From a checkpoint of a small audio captioner.
Model: encoder arch transformer, encoder norm layernorm, encoder activation gelu, decoder width 256, decoder norm layernorm, decoder activation silu.
Training: muon at rate 0.027, 16500 steps, batches of 128.
Data: 39062 training examples, 54.1 epochs.
Rows from block 4 of the text decoder of a small audio captioner, named by matrix and row number. Rows with one number belong to one neuron. Each number is 500 + 25 x the weight over its row's rms, rounded and kept within 0 to 999. All counts start at 0. Numbers have three digits each. After the name is the row's rms in percent of the matrix's.
After each neuron's rows are labels from the 100 texts, of 14976, where the neuron reaches its highest value: "tokens" is the input token at the peak. Only what is clearly more common there than usual is listed. The data: synthesized solo parts of chorales (CocoChorales).
# fc1: MLP up (decoder.blocks.4.mlp.fc1.weight, 1536x256), inputs 172-255
# fc2: MLP down (decoder.blocks.4.mlp.fc2.weight, 256x1536, transposed), outputs 172-255

fc1.507 034:515471484506478532478447510484549499536514561488471494491485470479500520510556479485511474487512451521511457510489505511494470484528510500482478489558517512510484509512510499495519547518493522519496520530535493487478517486541518509536491488451482497524
fc2.507 033:482502483491501454522516528467502502488470466491436464541513495509485489540473478505455505553484522460481448494517502508511540512483545521552532507484498530552468516487497477494497502509520535516499520481515524506508511516534500501482549481533483463474
tokens: "5"; "4"; "c5"

fc1.197 115:457459489461520523477502514482571520476489495477515484510504499525475486514535493454511497461519564485533461530521513491502508494530503487489454460467522495519532488515516481494518494504486508513524508531493466471513489547529498475475500561487533467522
fc2.197 120:514538516531529457502491436491494534530529516444516566484483503495554493527511532555504520500481517496509526474517489502526494505471470486493502479503454466464490481512471493529531479485514499507470460483486518478491516487452493510502454447545449495492
tokens: "3"; "4"; "f5"

fc1.193 122:516508526488481464555492454481521527552505535510432486523499505493458527489514530479527477470512469484501504458479506502498524496512499496508542528538490535496516475538507517534484501470512530492524472470491475443458524481509472458533488508502450482458
fc2.193 119:522510543489519497502487492481479515515495534513471516505495491484475500459480476485486498476503482461496501468533556489518527496438550469496482513507499495512518473464475494472511477478510524504486467510491488479527478524499464486547496471520494508499
tokens: "double"

fc1.240 076:512486478481510508535492500465509498507492522519493496499472495498484492489541512519506469473458479505488455502476500504504530496520477495489452498503492451532515485511503510488493523492524475523436500565531503468488485505527466526511497521545519542508
fc2.240 086:487504483493507477486541478518511498503561474480507471505484538508482514512478538513487528452499518492523467512531506444502519546474455467499495520450492504498493546508489521482482494501474486491564543449501526493482502481518497481519484501489497470482
tokens: "f5"; "f4"

fc1.704 157:507485479457519530522475514517493504458497486513515471531442478476495454507492531501480491501535500486466473481498508490523532480495551506483525507517459519528457484503510490509529481561490507495490478493473523474512510492530466523494509526471474496476
fc2.704 158:474515538527490479477485493507494523485513478472486565534512493516472504490520472518506510518541501529519485502496508469503510497487489531513509490533547501451478465498493509515514500507513457524513518547523480490470501463511495461490481501494505494527
tokens: "f5"; "f4"; "3"; "4"

fc1.164 110:459532550513486502497496474476499497461504504529464480517465478474514494530497501481513534547487489493503481499484539493488502509473510511488492499494529500495514496512529451544497506516492553485533475419502484484491507496502524544513548547530533498522
fc2.164 100:478507507504482508499526500529489480505514539498451464539511487510465484499466494488540485461459528469458523457509502490568472469494486505503496534501458535537481507494490526478472465486494463534491469547490546496521480482513429486496454516516484484508
tokens: "viola"; "bass"; "tuba"

fc1.610 119:514476514503486535446480482477480505531522482495508461489487518531498547498504491522536516487507476523481507549481516509491487522505481517510493513471472485488502516470503482491559503473544508499529496491521491543477522505544515492512508503537496482508
fc2.610 118:464492468512482474511509470528510518527527510438498487499514493500487492516509494523471538539528471477527503479526513517501494483528534472474522481489546501508475564513518519513464510496547476531521527455462514456532465500522506486481479486493492492484
tokens: "4"; "5"

fc1.499 146:459475500479512458524495516527549464548511540464500498532465489508491504497482541505470482503484524522475526490536515465461459518476495537502489493478502511497547509508475463504480505484505500532456536505481477497509524536494531519500466467537531535514
fc2.499 141:555538505517491459471514474518512495492499473523498534472498528529500489485491538510497485486516463512510519467502472506496546477525487494493501516498493465474473509510526523533487530512468487454492468514542492570522490465500517458512491536478549478484
tokens: "5"; "4"; "g4"; "g3"

fc1.207 063:485489508473526481498511499513507483501482512502535514524474486479538521543480531467471474448462449541542449457421521468522479496516527517485526515522478510531465456515521517457504529535536490502535510527463502493520524515499503477518491544491515484501
fc2.207 065:532462530511510494498551464491485513527490454492497514502533489495449479467525440512482474510514549488510504530520532506513511511517469508515496492475481498448481491502493507528511464516512512489458518492469457531482479472484543486482537485503487471526
tokens: "5"; "d4"; "f3"

fc1.416 143:485476497502498487522515520515533537487519491488467499505469535512463495496540494495482458490522578514474553492502474499519496460496462506473527552490484470515518487498456503491457505522532529496458523492472507477501506454504522516470495479531581516461
fc2.416 161:521518507507572502542547506521511488506536482477527481466502459494522474483490467512500561472459508450489453526521499462529494520480512492477492471493519529483495501507517513451549498525510466506516484510500555511488501542515484521502512512468476509485
tokens: "viola"; "trombone"; "g"; "saxophone"

fc1.684 123:436539506549482500517545521505518511518499486532499481482436500500469472482534523512501516495562530502496491505470488494526550522481522474474483522516513505471515490485534475509522532512514490488542503522508479478484536494474467508514483544507516540526
fc2.684 126:547457498452505536443428512456502492489503476481493496538541520545511520544528459486505500501451504507552488459518499486498483543533491488490520517505525520493453555493493508450503471501526485511448504525494509470492489533524487493468477489494479504479
tokens: "f4"; "f5"; "g3"

fc1.614 061:550494469446516542457486522521518501517575500507480474491531502462478513509543507485486471518473472505530516522531484547504509537536505486462481504530493499494472481478497463495513495473473536526521481479493476504517499475487510509495535526493475509499
fc2.614 073:475511479489499509509559535498489527491463543495505498529478535497534456504472492529471541499494495572477513472551521477492486541491447552506524532468516516500536501470528538484511463516499494479479545494531541508503516481493459516514499474513467526476
tokens: "<end>"; "d4"; "b3"

fc1.444 180:498525463492486553492479452542529498488500513541525512521527464479495560491497514492533500457460479501504465526484533493520451499528450485486461545487493490484534489520503502486486513499490489497529497467489544479490503492515501512478542469479489522500
fc2.444 184:524456517534491517513534509474511521476474517509486483462476462486510537520528482509482458522513522546484487475503474540455527541492533504513517465469472532504491530492498517500470504483473504519507527510473494493461472477506515498454462501506545523477
tokens: "4"; "3"; "a4"

fc1.474 052:510497479527501484514523441526510503551482478532498489515497482479467503510476536513506516501504482506514465508516490509490469468544457519510504524512452458494498477544505523491462514455484514474485462526535468464426526466484502520484520484448478527528
fc2.474 051:488511531498468501530494546484497506471549530474491488484541533495503472510509440484548468481481529512477505523505529482531505536459513487524485505477530526479487524435499478478497502546539508515457491504494488506535526538517494454509478542529524439459
tokens: "5"; "4"; "<end>"; "3"

fc1.725 029:458489483476547506510494509490477503503511505535499496494527518480459486508490492512471537465444478498538472459518486435483484512506507464482503532494530521467498510499510471496544481518554521523531524523493440471486475512469492516497497468506493512523
fc2.725 032:536564425525484501520506494479518468514497525478498494482456499534479459461557530495489480475487516488491505531513486515511525485513522497477512520507500500530508482467475504528487513448478503507468497515495481473535534473520503485507510514539515534457
tokens: "g"

fc1.453 129:489479540535535481511486490489510549485517502488494480531496498499507500573485521511480451473549469447517516514483497500481515477469521527533491513507536526499492511513521500535546495487491447492494523534547502501477541514513475513462456539501479480483
fc2.453 139:508489500490466510477491507478532461496519486486494502519445455516501537505485522508508524526516510542490510535538523453503514499520483538446470491506503473499479495499495520467467507499458477519469495482451487499502492532532501526478505477499487515541
tokens: "f4"; "f5"; "g4"

fc1.473 062:505529531519514509539507495500484453518516486490510521473524521470524503498473513507485488497483480505464544503475456566518474497523463446532465487506499501484471484501541550521490524442511521488501488476536460558452551521484471502489518496526501511509
fc2.473 063:487498515528489484429480446505510526488529501516511460521485485528500528545505518506454528515544530508527466496544520474473514504489527507468515526495538478458562564482493495514481495512499481511469490515476505477505495474507536488508499473471527499505
tokens: "g3"; "c5"

fc1.405 042:509534487492514496523487489512530508555499502491456537474462486533497485482507500485543499459495481469549469520499499469486487474493511462480486504442511507490552481505487503518552501468493513523472522514439480533490527502542506496490463534499546494512
fc2.405 039:538488513477518472462498517488486527436493512532512454503494514501493493485493510491506536503476492509517510540517468494485493523506497459577519476501515497500495510535535500543508525524509476502493488525524470494509505495476558482521547495517473507496
tokens: "double"; "d3"; "e5"; "e4"

fc1.113 052:518534527518472521532515487510502486521517472499499500528486462494497503481504461491506540493522526536470523539487502473477494477519494497475473501540488488463513510522495539493472475518496538550507497457482496486489491513446458487460501547512489515476
fc2.113 057:485495485478502474511461505471502508508497486541489527513514538504495489502491508463534507499502487472453493508559537503538484540462482454500519512443490478512516527489514483499528477509483450501478483557466476514505491497536515537536496462533504461504
tokens: "double"; "e5"; "e4"

fc1.91 100:502524491508530537493471476549477512497511516516472491490541501465490506513484482484515543522447514504523504488509484512503492490499497528521519442494502469527457517494528506526483469488499536450487481514498522444516520532490508498562560466495529517526
fc2.91 106:470463463511481493494498467490547544524492496481479491504483496469529453500505552509511484483477516532476506517532500477523487508484485451478500505522511555477515444519488477464512503484493532522489518528517514523535467461487488504476476513504480471498
tokens: "5"; "f3"; "4"

fc1.542 082:521506540540479516516488481458528515521495531488444503520487528479459499518482490472486519501509464524521482477468549499524503479505496520474506514538471520509491506495483520493541501452484544508499473511488517480492509512490488477571472501503478522439
fc2.542 092:541486532522516473541516458458541517523487529509496529530499494501489459468481515479486486462518452451527529521522544495517513519467474482458486512511447489493538469501475510523530498497553519518504499510471457522511505508485467506554485505549474509512
tokens: "double"

fc1.220 061:478486479484531475506496540516534501491474488525476473539493508497537506518433489541471516485492519510490464515510506512458520502549465508465523522511502499479506468502547485497510513441496442545512494496478500508468489454521510475457507494473540507518
fc2.220 064:504476496479456513516476528474484512481527498479472517475478497467455510526537446509522504495541465557482510489480491499512500531460539448472458474482466490538520468492507500496541508513493533476500531497527491509491497504468523530548499511519477467493
tokens: "f4"; "f5"

fc1.121 175:496533521474533476510505500488524508520490498455507500523502527531474448522515534508505493527471500516527539485522506517553473514468486475529504497522541475483503476506489481558523526468506497484518493487497481488453487518494561482526497531482441527493
fc2.121 179:530450455468475488494450491488512482498489475524501494492507498537488551471497533521487478500482513506479512503526478488456492478511527518472512477464510484529521497471511508500484481491458509521446517519505497524539458500554479489546492508508518491505
tokens: "3"; "4"; "5"; "a5"

fc1.50 032:526489501485477492484510491541486510497493504478518469473482514460487553470515498495503489493452491483468503482510474515481528491509509510495490499522507451512495518490477508514458504546484495520508500577527500492520519494538469526474498504448484539513
fc2.50 035:518527453500502484514479507435497524467502489520503539482529492495499494528541480465529496493461521538491517456492504500524490525509554525518482491505525515491473515496492462514499477499462534464525539481499500480533455530490452481509480455567497495493
tokens: "#"

fc1.662 066:511474495483527453504471521493528501497465485565471510522511508510502486480506522488512516505490560530478446528557517510465499535513490512505503462478468477511517516463527534515498441484537540514477509487495438505484444490504508527531530548534504554474
fc2.662 061:508492495510506516525504494512474535463493548500508466512514528484529508499469430507509466474506467475533485506458456493503512508523496449474493516493530519499511505481521468532483489498506521516497535491516575495486544506532516482451501503449511505512
tokens: "f5"; "3"; "b3"; "f4"

fc1.525 158:466494455479461512507493463499513496500443528499556507473499532508498432466476477459509487532533488537499535508527517504489491480494519505502501476465564502496503477528492465535528492465525496493496520499518493487512529474541562521534518526506508515485
fc2.525 173:517527500499491522501475505463450487492500484530469533485503454519504511484520517496532505492453520502519485483523445487541505528496483488468531510552470515490526517478522492520500465540477526550516474515492528488528478493492487504504481497476473493510
tokens: "b4"; "3"; "4"; "c5"

fc1.265 135:512519478472515489532522489507523502502531473504535491456500509517462505504507543509493524477491503526512490475526474465537449499488533505474480542476489513510469488480556453512466512462530499486487491455486479480485521487512490520500514491518480495515
fc2.265 122:519493520513499478535478479517531520457458498508522513526429512469525491537511500515539530505533492473505535558520532554497548544469457494511531479519539488520485526516487500462495497520507491537465505525456512500481536502528496468490479441501519496471
tokens: "g3"; "e3"; "d4"

fc1.365 050:483467501510560501483523509529483489516549494482505487507521543484463473500469493496510466461444493476509469507523519497444485479534474500523438459503478476595481480519458505459503466505532510537492539520490503494484525523527471452485441480547451493487
fc2.365 049:512507477507455493510522456468567558512502476509522484520501489501521477518512502492504547475491491521505505498498475479518490513471506512526484499478515517463517524493529498508505491478498532478467463515517554481499476489517523492475528513456490454519
tokens: "f5"; "f4"; "d4"; "e3"

fc1.362 046:532470510525538541492521523472457490524497452480512479486496490523514493524451512464492523484498510519549467506452520505484476518526508491465535497529489532518457496559507481505498489497504519518481508503509512488486481473450513495528491484474487590493
fc2.362 046:490527497557485478466509474516496495475526499554529474537484514493445469501531457520475497517494473505489517496530501512443472503448517480520540524491441489498519498474484467506485498470516507524497487470512508479517501521507479497529507558504481501483
tokens: "g"

fc1.546 150:496476490505518466495470516516508540514464535471505490488480531516497456495468507484521522507493475463487458489501534549473513502521505459508496486443514498482467539508484500487530504466527481499510512504481486496488455512526484537493501511471495501464
fc2.546 154:492527484518488517546525574497496454484521435504487505511520490455485527511480516530470505504524557531495497531502448475485480500478513522466503540517514492502547479490479506500479448523494524515509479494503495515487530506524500485490494516477468476505
tokens: "f4"; "e3"; "c5"; "3"

fc1.15 073:533506514496494488532500510527536523521477503437471442503495490483517498495492502508540498522463488499512476499504520506512498503463503521514524548499471500480455527517497516490463444448547487505535500485492494504461536519499479536503528522514517528465
fc2.15 071:463505524489543502469531498473511509474546479538502583498501518462512480502483482532432485488522473512479517508451475493531515531540492511511487478501494472542528453485502474500481501508476477484480517513498499519500492476515481482499491466476498476503
tokens: "<end>"; "b4"; "a"; "b3"

fc1.575 061:508509493511504498498523501480517498513490503505500506506504514470449534529458477518473462475501478502493522519467494484509464503531486457500520529525503492484521523504510465456477508505486499513484521541503504472545507460521496472505491503496450518502
fc2.575 059:510520475486496526470483510504494471482532538503513503522535549529527489489521531472501518522480522532478481466506540490494486511458515497472503491506507489508488505500524480505518512491526513479470521522497483490496507446531488511471490510530493518447
tokens: "g3"; "<end>"; "3"; "g5"

fc1.407 144:520516535512509489483500529507525495514512537466525497499473544546495503528515473477473525470500515466536521502505494479477514520482512516486504521500468466539506525476491475526478534458453471554499468495517510503519522487527489486484549508475478514477
fc2.407 131:494495481485483509524521489494508522527525467533464526508540512493548503534490486559486501507521517513504476506486498501492520499528516496523485462487510534486471467535476481457556461494528524492500477501482484494487491546519525515524473492533488468465
tokens: "5"; "4"; "3"

fc1.641 100:459495544518503491501500565484514528476470491512503563523468471463526470490509531473515524492505506531513486482554509457474513514506478489467520529530502488537446492493483483469492459482516481506491543532487485476533492498456508473504505515478515515487
fc2.641 098:530494526480500546491502498521523507487516498482552471479467498488481540493490465484485510490483491434500501501436482551527496469509512526511481470469481537490491516488527505527498525505496482419490507460490523526459525475491527494503498522483507475479
tokens: "<end>"

fc1.72 078:529558511493505512508495488505505501536503507516450530481465519488489555502460447485476521541521491504468582486499487536471471479460471509454484511490493480501531478438498506521502529491518474505504478480495507468501465503526566492497511463506524569503
fc2.72 084:476468526534502537527521525514500506469538438504537559473521465532484457511489483461508477482500475498491511486502502476514524525527546482497496480478532511506519524545537484487507536472481489459495500506494490467462496523502495536507524487505481481556
tokens: "g"

fc1.724 112:507449468503516483513474477489498496489516487498495521481468519503504513494492472541476435568493487494522500532506494486483497513504477532487524545576494441519506549561487515482555482463511512524493470503531470509500475464492470471481493538486460501504
fc2.724 112:489540549519488499486523492474510487537534569496494517470512493505483480506502518487497509430575483532496528474477534494507499476472520533527475469444485493468495445475497488508470494531495499514515523482456512482540560497514527507486505499531545492511
tokens: "<end>"; "b3"; "b4"; "3"

fc1.679 134:475524492502516486502517486496470462507522487515496514493469507524498502529466470503527467459488490441530484492509505467455446497493455483489491487547496522477538473533487519516522527478528488484529482501491507515511543515486518476477509467505500468545
fc2.679 128:501523525516511495514474471500490477538529512538516533478502496528488518486484499531533477589517537508485477489499489506509529454486532456456507498484516482482463495503480504479510448511457485544504542484536520519485487510493484499514486486500472486431
tokens: "4"; "5"

fc1.217 106:525491535508490492536527459491527513480489494490490522496469533538493499481531499458514530505533479493506509496503574473495488505515505532515512480494523475514521493497496464518521492493568495526515482485506453475530505503482473501544470513516483496463
fc2.217 120:493515487477481477507521435506448519466507535504501504498474491482478491472493525497523497494482479509505519535521518526488528514470466475519503514529522524493478538447481515496523495534486520467497501536503463503497511502528491466489470450517539516508
tokens: "double"

fc1.556 054:460481500468505512512518468509485487476496528503496533489502566530516483512509527468511492457491521473490480508462468500520549510489551509457440516494479508543488456532492514497528484497507489497523504536523484536488477480463503477531487493500534479475
fc2.556 060:557497500488478491497488504488516483508464450502528541508536486480512529509482479519525501508506510532500548503533526505512496493472487478497529499538455494441457518494451511452498505477489509526510523495519533511525499518543491512485515482472482519529
tokens: "3"; "<end>"; "4"; "5"

fc1.389 106:514539496496509473537509508489484516522520479525476512530485510496444466482503517498499497519535436501446492514492495504483483507561472489493445512488502516536496498497501483554474545502492503484562500505510488510485513501488501498524494486469486504499
fc2.389 102:496512502510523495502492493495541524499492536499511509456522517492513542500506513473533474536520517446502492508520522469539478480421499502527516495474465507478497508498516502476517550429499515514466499507464466511517452489521501513510523479555528520489
tokens: "double"; "#"

fc1.25 044:508478507507509454552489564519516459511527528486519457482514459485464499523486480451536500447437544496502511500504476522524472451528515501502469469477472469548493510514511492494469434503478496473487497490504491480534471478552484506489463502455535494478
fc2.25 050:498498523520547480522514483466486521520464515517550483520524538546504483582518523533518478484488471485473451480545491506498473498494513453515482488523572493456572473497483502511473481497507455503527513494472471501522487539516510485483489509511501488480
tokens: "b4"; "c4"; "c5"

fc1.370 067:507538512525525485515547491547522500513504487512454518516485516481492518444482554555583514447506513487498499499532508472477462471548478473494499548506501476492504490509510548530487475498505460473445489482461478509498509444493469483524504482530483464512
fc2.370 069:438470512498486487474438520458490491451473536485489500506500459473460474515531470452470436490508534486516521482505460498520535560459524549531501489543485479531486521521469514477489496480520528509501483521487509482503527509483507497567517507487472476471
tokens: "3"; "<end>"; "5"; "4"

fc1.487 058:517529491544496491557502487502526527478503508510467486475489523484500491509474504518529497462479504498532515503518523513504474544476457464508515487514485538457470466516522522509543454511507523515521467498536501488461557494511509476457486530508469530471
fc2.487 062:490506493487504511495487527493501484493522482529484510489519500479484532495471496514495501519544529503506482507500512472490512524478483502497488509530519501531513528467518511518487514512558511490478482512543460524530477522524511523516487477500517489513
tokens: "f4"; "e3"

fc1.28 137:509539493494529511520483461499498460526481494513475512509462463460485496498534486520490527488512490564523481515501523496498501473491507496477488488505493499485508465480495480501500485524525475508539492534516495506516515485507522498501501500491506500476
fc2.28 137:497468516492441505468504474497513525517486488483526488442544507526540467521496536460505528525511522434513495501471501521493487528465487500472515506445536530494488481473526521511508503512488489496458477486523518513475518507527477499544530520509486490484
tokens: "a3"; "a4"; "3"; "a5"

fc1.266 132:543474505475487506513499484498529508540496482508531494473484490524513471518500550516504468551484492467467481562506502470482508504531479494543524510526534532495510503475512471496502475495494466503557478500487481520514471488480515428511495489510523479503
fc2.266 138:487493506489522501499517477522520504490505491504481507539526517474443513525542465505513536469466536511531490489535518530492477517542459493483521490495480497500498491513488539502472540502536527486488505446481511440489493504537529574497506472467544517539
tokens: "b4"; "g4"; "g5"

fc1.218 071:517556481552489476531516500498449507468522509530532515495507510494480496516493475497507511519551480527487547483538455461502500528516507554496455467518544498465521555495452494547464533523508469480507507509456498483530509495486541510514515460523534524533
fc2.218 082:534495500466511484491513502485523506504524509494528525479529455500512519509492490488476457473509476488497482518468544519527502495521508496524512510521485540515508486475540495482499531495497501496506505540512517527501500502517487499501470493539500492475
tokens: "#"; "3"; "g"

fc1.600 131:509519521456520507535477489499474463522482485499475498496465535525515461480530472555485545485489480461461504481513501541528479509478482550465512517529505512497482494519472541503469505488515529541470534501496530505475519522488485541502473494540571471518
fc2.600 124:521485482501485513497548501522563530458529481483502507482497475486461508482492482484486460504482533556518434487469498492444543483495530490500535491452508479488492484521510505491509482502455504480483476544511471543481499491533520487488535498504464522494
tokens: "g"; "4"; "c"; "3"

fc1.21 086:500526525426509511514544492451523482483488502500497522508486527516505494493448481498480440520479484516501493495532480460501475459518491509462485480497520526497542452568458481487508510502469521567501499534509445476537542528567515470521491514506477539478
fc2.21 078:505505490482490476490507509508472520501507542463484453517479476467518514461542503482507543512507499527535480452493502522503492542447516476500544511497502524534485531476531558567524490535507462501516497465514527562479509522499516553524562475521488471530
tokens: "4"; "5"; "b4"; "e4"

fc1.202 022:495488499511535496521478508543512495599465535549538473468514472507481477479533533473537505475512510472460467500522479497479499505539521474483522493495503492513494502523522512468524518477473494506518431539476488489483522469471508481553502477497486531527
fc2.202 025:482489529520511490451503507485459480457490516524550530464493486512513491536505522446482502501517467489501520539513485471513506521510482511516453509475444497499499514495532498487482494509502504502532537490504507518530470518501517486456446536452474513517
tokens: "b4"; "f5"; "d4"

fc1.736 165:499540513482545497499469481474487551494466502492492508519475504521462516495482535503484485491466491533537500559514492530539526502498503500478477513508491489498515534508537486477509514498519539520522547501505507501515483469450476512546512522505482514500
fc2.736 183:539533469520509493484496508502457481483474471485526504500475485471515439521503482496511552483464471479490524487513497500485559504541463467516521466526493494498525529565496493541505516505529505521458488454533511488506486504483525487465476529493516478517
tokens: "g3"; "4"; "5"; "3"

fc1.57 061:508465490492479496469500553494520480498501496529499445480512498506538574452501536534500488520573522517502498479546499488444458483503510471503488536493517437521528481451482464497532490494472492516522504506483494457485474505544528518508508499505559524541
fc2.57 056:516517484537523485551516502471456472525489491466505528498473506492489501506510529449476508513450450546431470528475529507532501470492515529477483524515502485515480484543528498482462495490492484474531481493553525580537473496559486507524481542477489501452
tokens: "5"; "<end>"; "4"; "g"

fc1.602 100:497511534506510479537514471496483512477524525538474495553487466476519498535521495515478507452488509540517533539498458504512508519504491494502503538537512474500501509488516482523516534489492487480538504472521487512495542501525544478474527466497478521542
fc2.602 106:503477493482470550461454522540472494520457472458516500521506507491497524500483521549508495529524474526471515472506508457513498483528485486528497528515459508518521505508533496455496470465523462506514511488515494507513500524508521503491488471503487469466
tokens: "g"; "g3"; "4"

fc1.392 098:499499536505499482505509501511475508499444541528511466514479517527501511494493506526541525509493510503530534510507476498488488504493517551499479514510516505478532463504520512518493506469497458483501542476461470488439479532441511560499541511496501509573
fc2.392 097:534542447459540496503487520501482506502497518503517494494532492520475520513469505455489475514484517526467489473512517520507487502518474460501514476518508457530446548529521465512484536505535533474513482502546532452552520495524490491485446522526513467448
tokens: "a3"; "4"; "d4"; "d"

fc1.443 055:469477485481493517545541461533501473494492529467518493551502447515490492504462470500479491487497505498523499462558495512516494530476540484502520543470530469477468510499470471489545499517488508499519521496541494534532471529497488502478543499508496525484
fc2.443 057:505514511491512531526495525502464528482531463497523494441495532518481520467485500479518516527479461502460502522449482453519496473500461514520496553488497527503505519491526470479498539491488525535508520512524478483491504468503493517488491494457523508536
tokens: "e5"; "clarinet"; "e4"

fc1.489 204:510457551468510493509519469503498522525486524489483475472519522479544513501488480476497475523527531532523483447500472516485463517516537446464509529486513534524493493480486508484520519509503481494494518461518491508483475497487479520495480497492513519532
fc2.489 190:493475476518516513487457477539520463507441490533531525536494463501467524495517487518466529524482496449525496548511500445515516501457496536514473511490497508489528507538508524522449521533520506487483473521489487503491532448490477486501527476491506455475
tokens: "e5"; "e4"

fc1.710 121:525530485474488503471486501485460479526486514509507498505502494470534537480476456522558483433501517516506557533535504499517501499478514483533522445504465492459493535503513506484483472508511465552517495489513540500488477526469484490488515506478504494489
fc2.710 128:497490498494555485542512479472532523520489515473480525445504485515475533530534576533479494522484511499525465485469501487513493504490462477454539493504502484557529479511523489516513512527453533509512494500488471502533504488534502506489498450510491424488
tokens: "f4"; "f5"

fc1.26 149:493446525514489468504499512492474475472526518505499473509475498489503486517488512538465517499524490467487497498515510543525493491487485506491501491470465505493528475499520483502539470484511475560514501495513516467516489505500491497522547407511539485485
fc2.26 143:511534481488519530507493484490514492486456485480548523491521504505507518515472529472520534493443487533552511474488485491527566494515503536483522531512480497478479484492466514444468488501518530521520471502527485509511507551479535460505490580476492538492
tokens: "f4"; "f3"; "3"; "d4"

fc1.451 164:529504535523483461538484500490502490503490560505482527536532531487452488487511481470481525488499500480504477498486533510527533472486513490504528490529478534524520489484502514512493544445532530541530455510450464483470524474484471474552492487513488502485
fc2.451 168:516493561515529462514508463487504529515461499477471511487490508518514501496481518497527506473511492460519508491506524482507525504492498483485494496507456490505504480471483501462473496496539524487515495495466465496506521511479477507503524473531470511522
tokens: "double"

fc1.574 120:485501528479481511490508521516514501486485559498447445470503446488474500537486443482512478517456522522514530493507515491499474472494495489489487475460478498470501517516511472495471521507553523504559473518537495488536487463489560492482477500520531464495
fc2.574 144:494507508529501506502550489502509500509508531486459452476508474475450521498524469480509456530483505481498523482472542492530444547502496503498491551471504522482509519500472477517460511479497521505527485508446517484519487493483532514478451480496532482481
tokens: "viola"; "bass"

fc1.699 077:498537451511486496538520577492480484454492486507498472501489502482516477488481466532524488516454523506506479460487529462507477523514515529491553472543464506509524505491501520464508538498469474492519520525483475531486505491516471447528468517476480512526
fc2.699 074:499457491499479527470517420508577518505482495466471519430452516495512534481530473519524503494484495509517469524509545520526530455486498471516485507485505506528468478511515485482499505465488510502465513523468491487541534542538501490499504477500514524490
tokens: "g"; "3"; "d4"

fc1.274 110:463533506493500526508518536526523503450484541490470426454503467455468463503505483489520475503482494499485500498515529489500478471482471511525476496478481477488530523516539471496508537511529531486542463493536490505506489480479558522489504505538502484506
fc2.274 132:483480509466503499511573488524537496481479468477466435476481479507499513503542483502507491534444478509502520500476530463552483529508483484463508517448466509503461489520503481510483514501515521488522452490503485511539480491506535519462467498498500512522
tokens: "viola"; "bass"; "flute"

fc1.188 125:470433550478535529511467513512531485483476500515469481499497515521466508504500517533526491502484522558547472528504466553467488502513513466462495499513521464508512492512502461460543470465502498500492512508500509502431527506516483485485504527525472547526
fc2.188 121:516538468507471492530501508471488497494509526469507487490510521502547480529487508472517442483555472455460473454491499464501522513465516484483521519478490489506502528511488509491516547447477497528500506517495505483513482519503524524508517462485498502515
tokens: "f5"; "3"; "f4"

fc1.742 177:487467452514473495548525521513533496517510501537505530519463531511468505487479478492506517525515464500503430527485425527475485471528503485493503505524552511509504510480512523491481518505522485515514522500543505470527466496466496456516506496536521493517
fc2.742 187:489483516490512538487459532482479533467508544463507522466534464492512519513458503475537425470440529490469497473518505515525529479467501504500526504493461520521441527519546493521551512481480503513507493524544539523482530452476483500457512522505521545492
tokens: "f5"; "f3"; "d4"; "f4"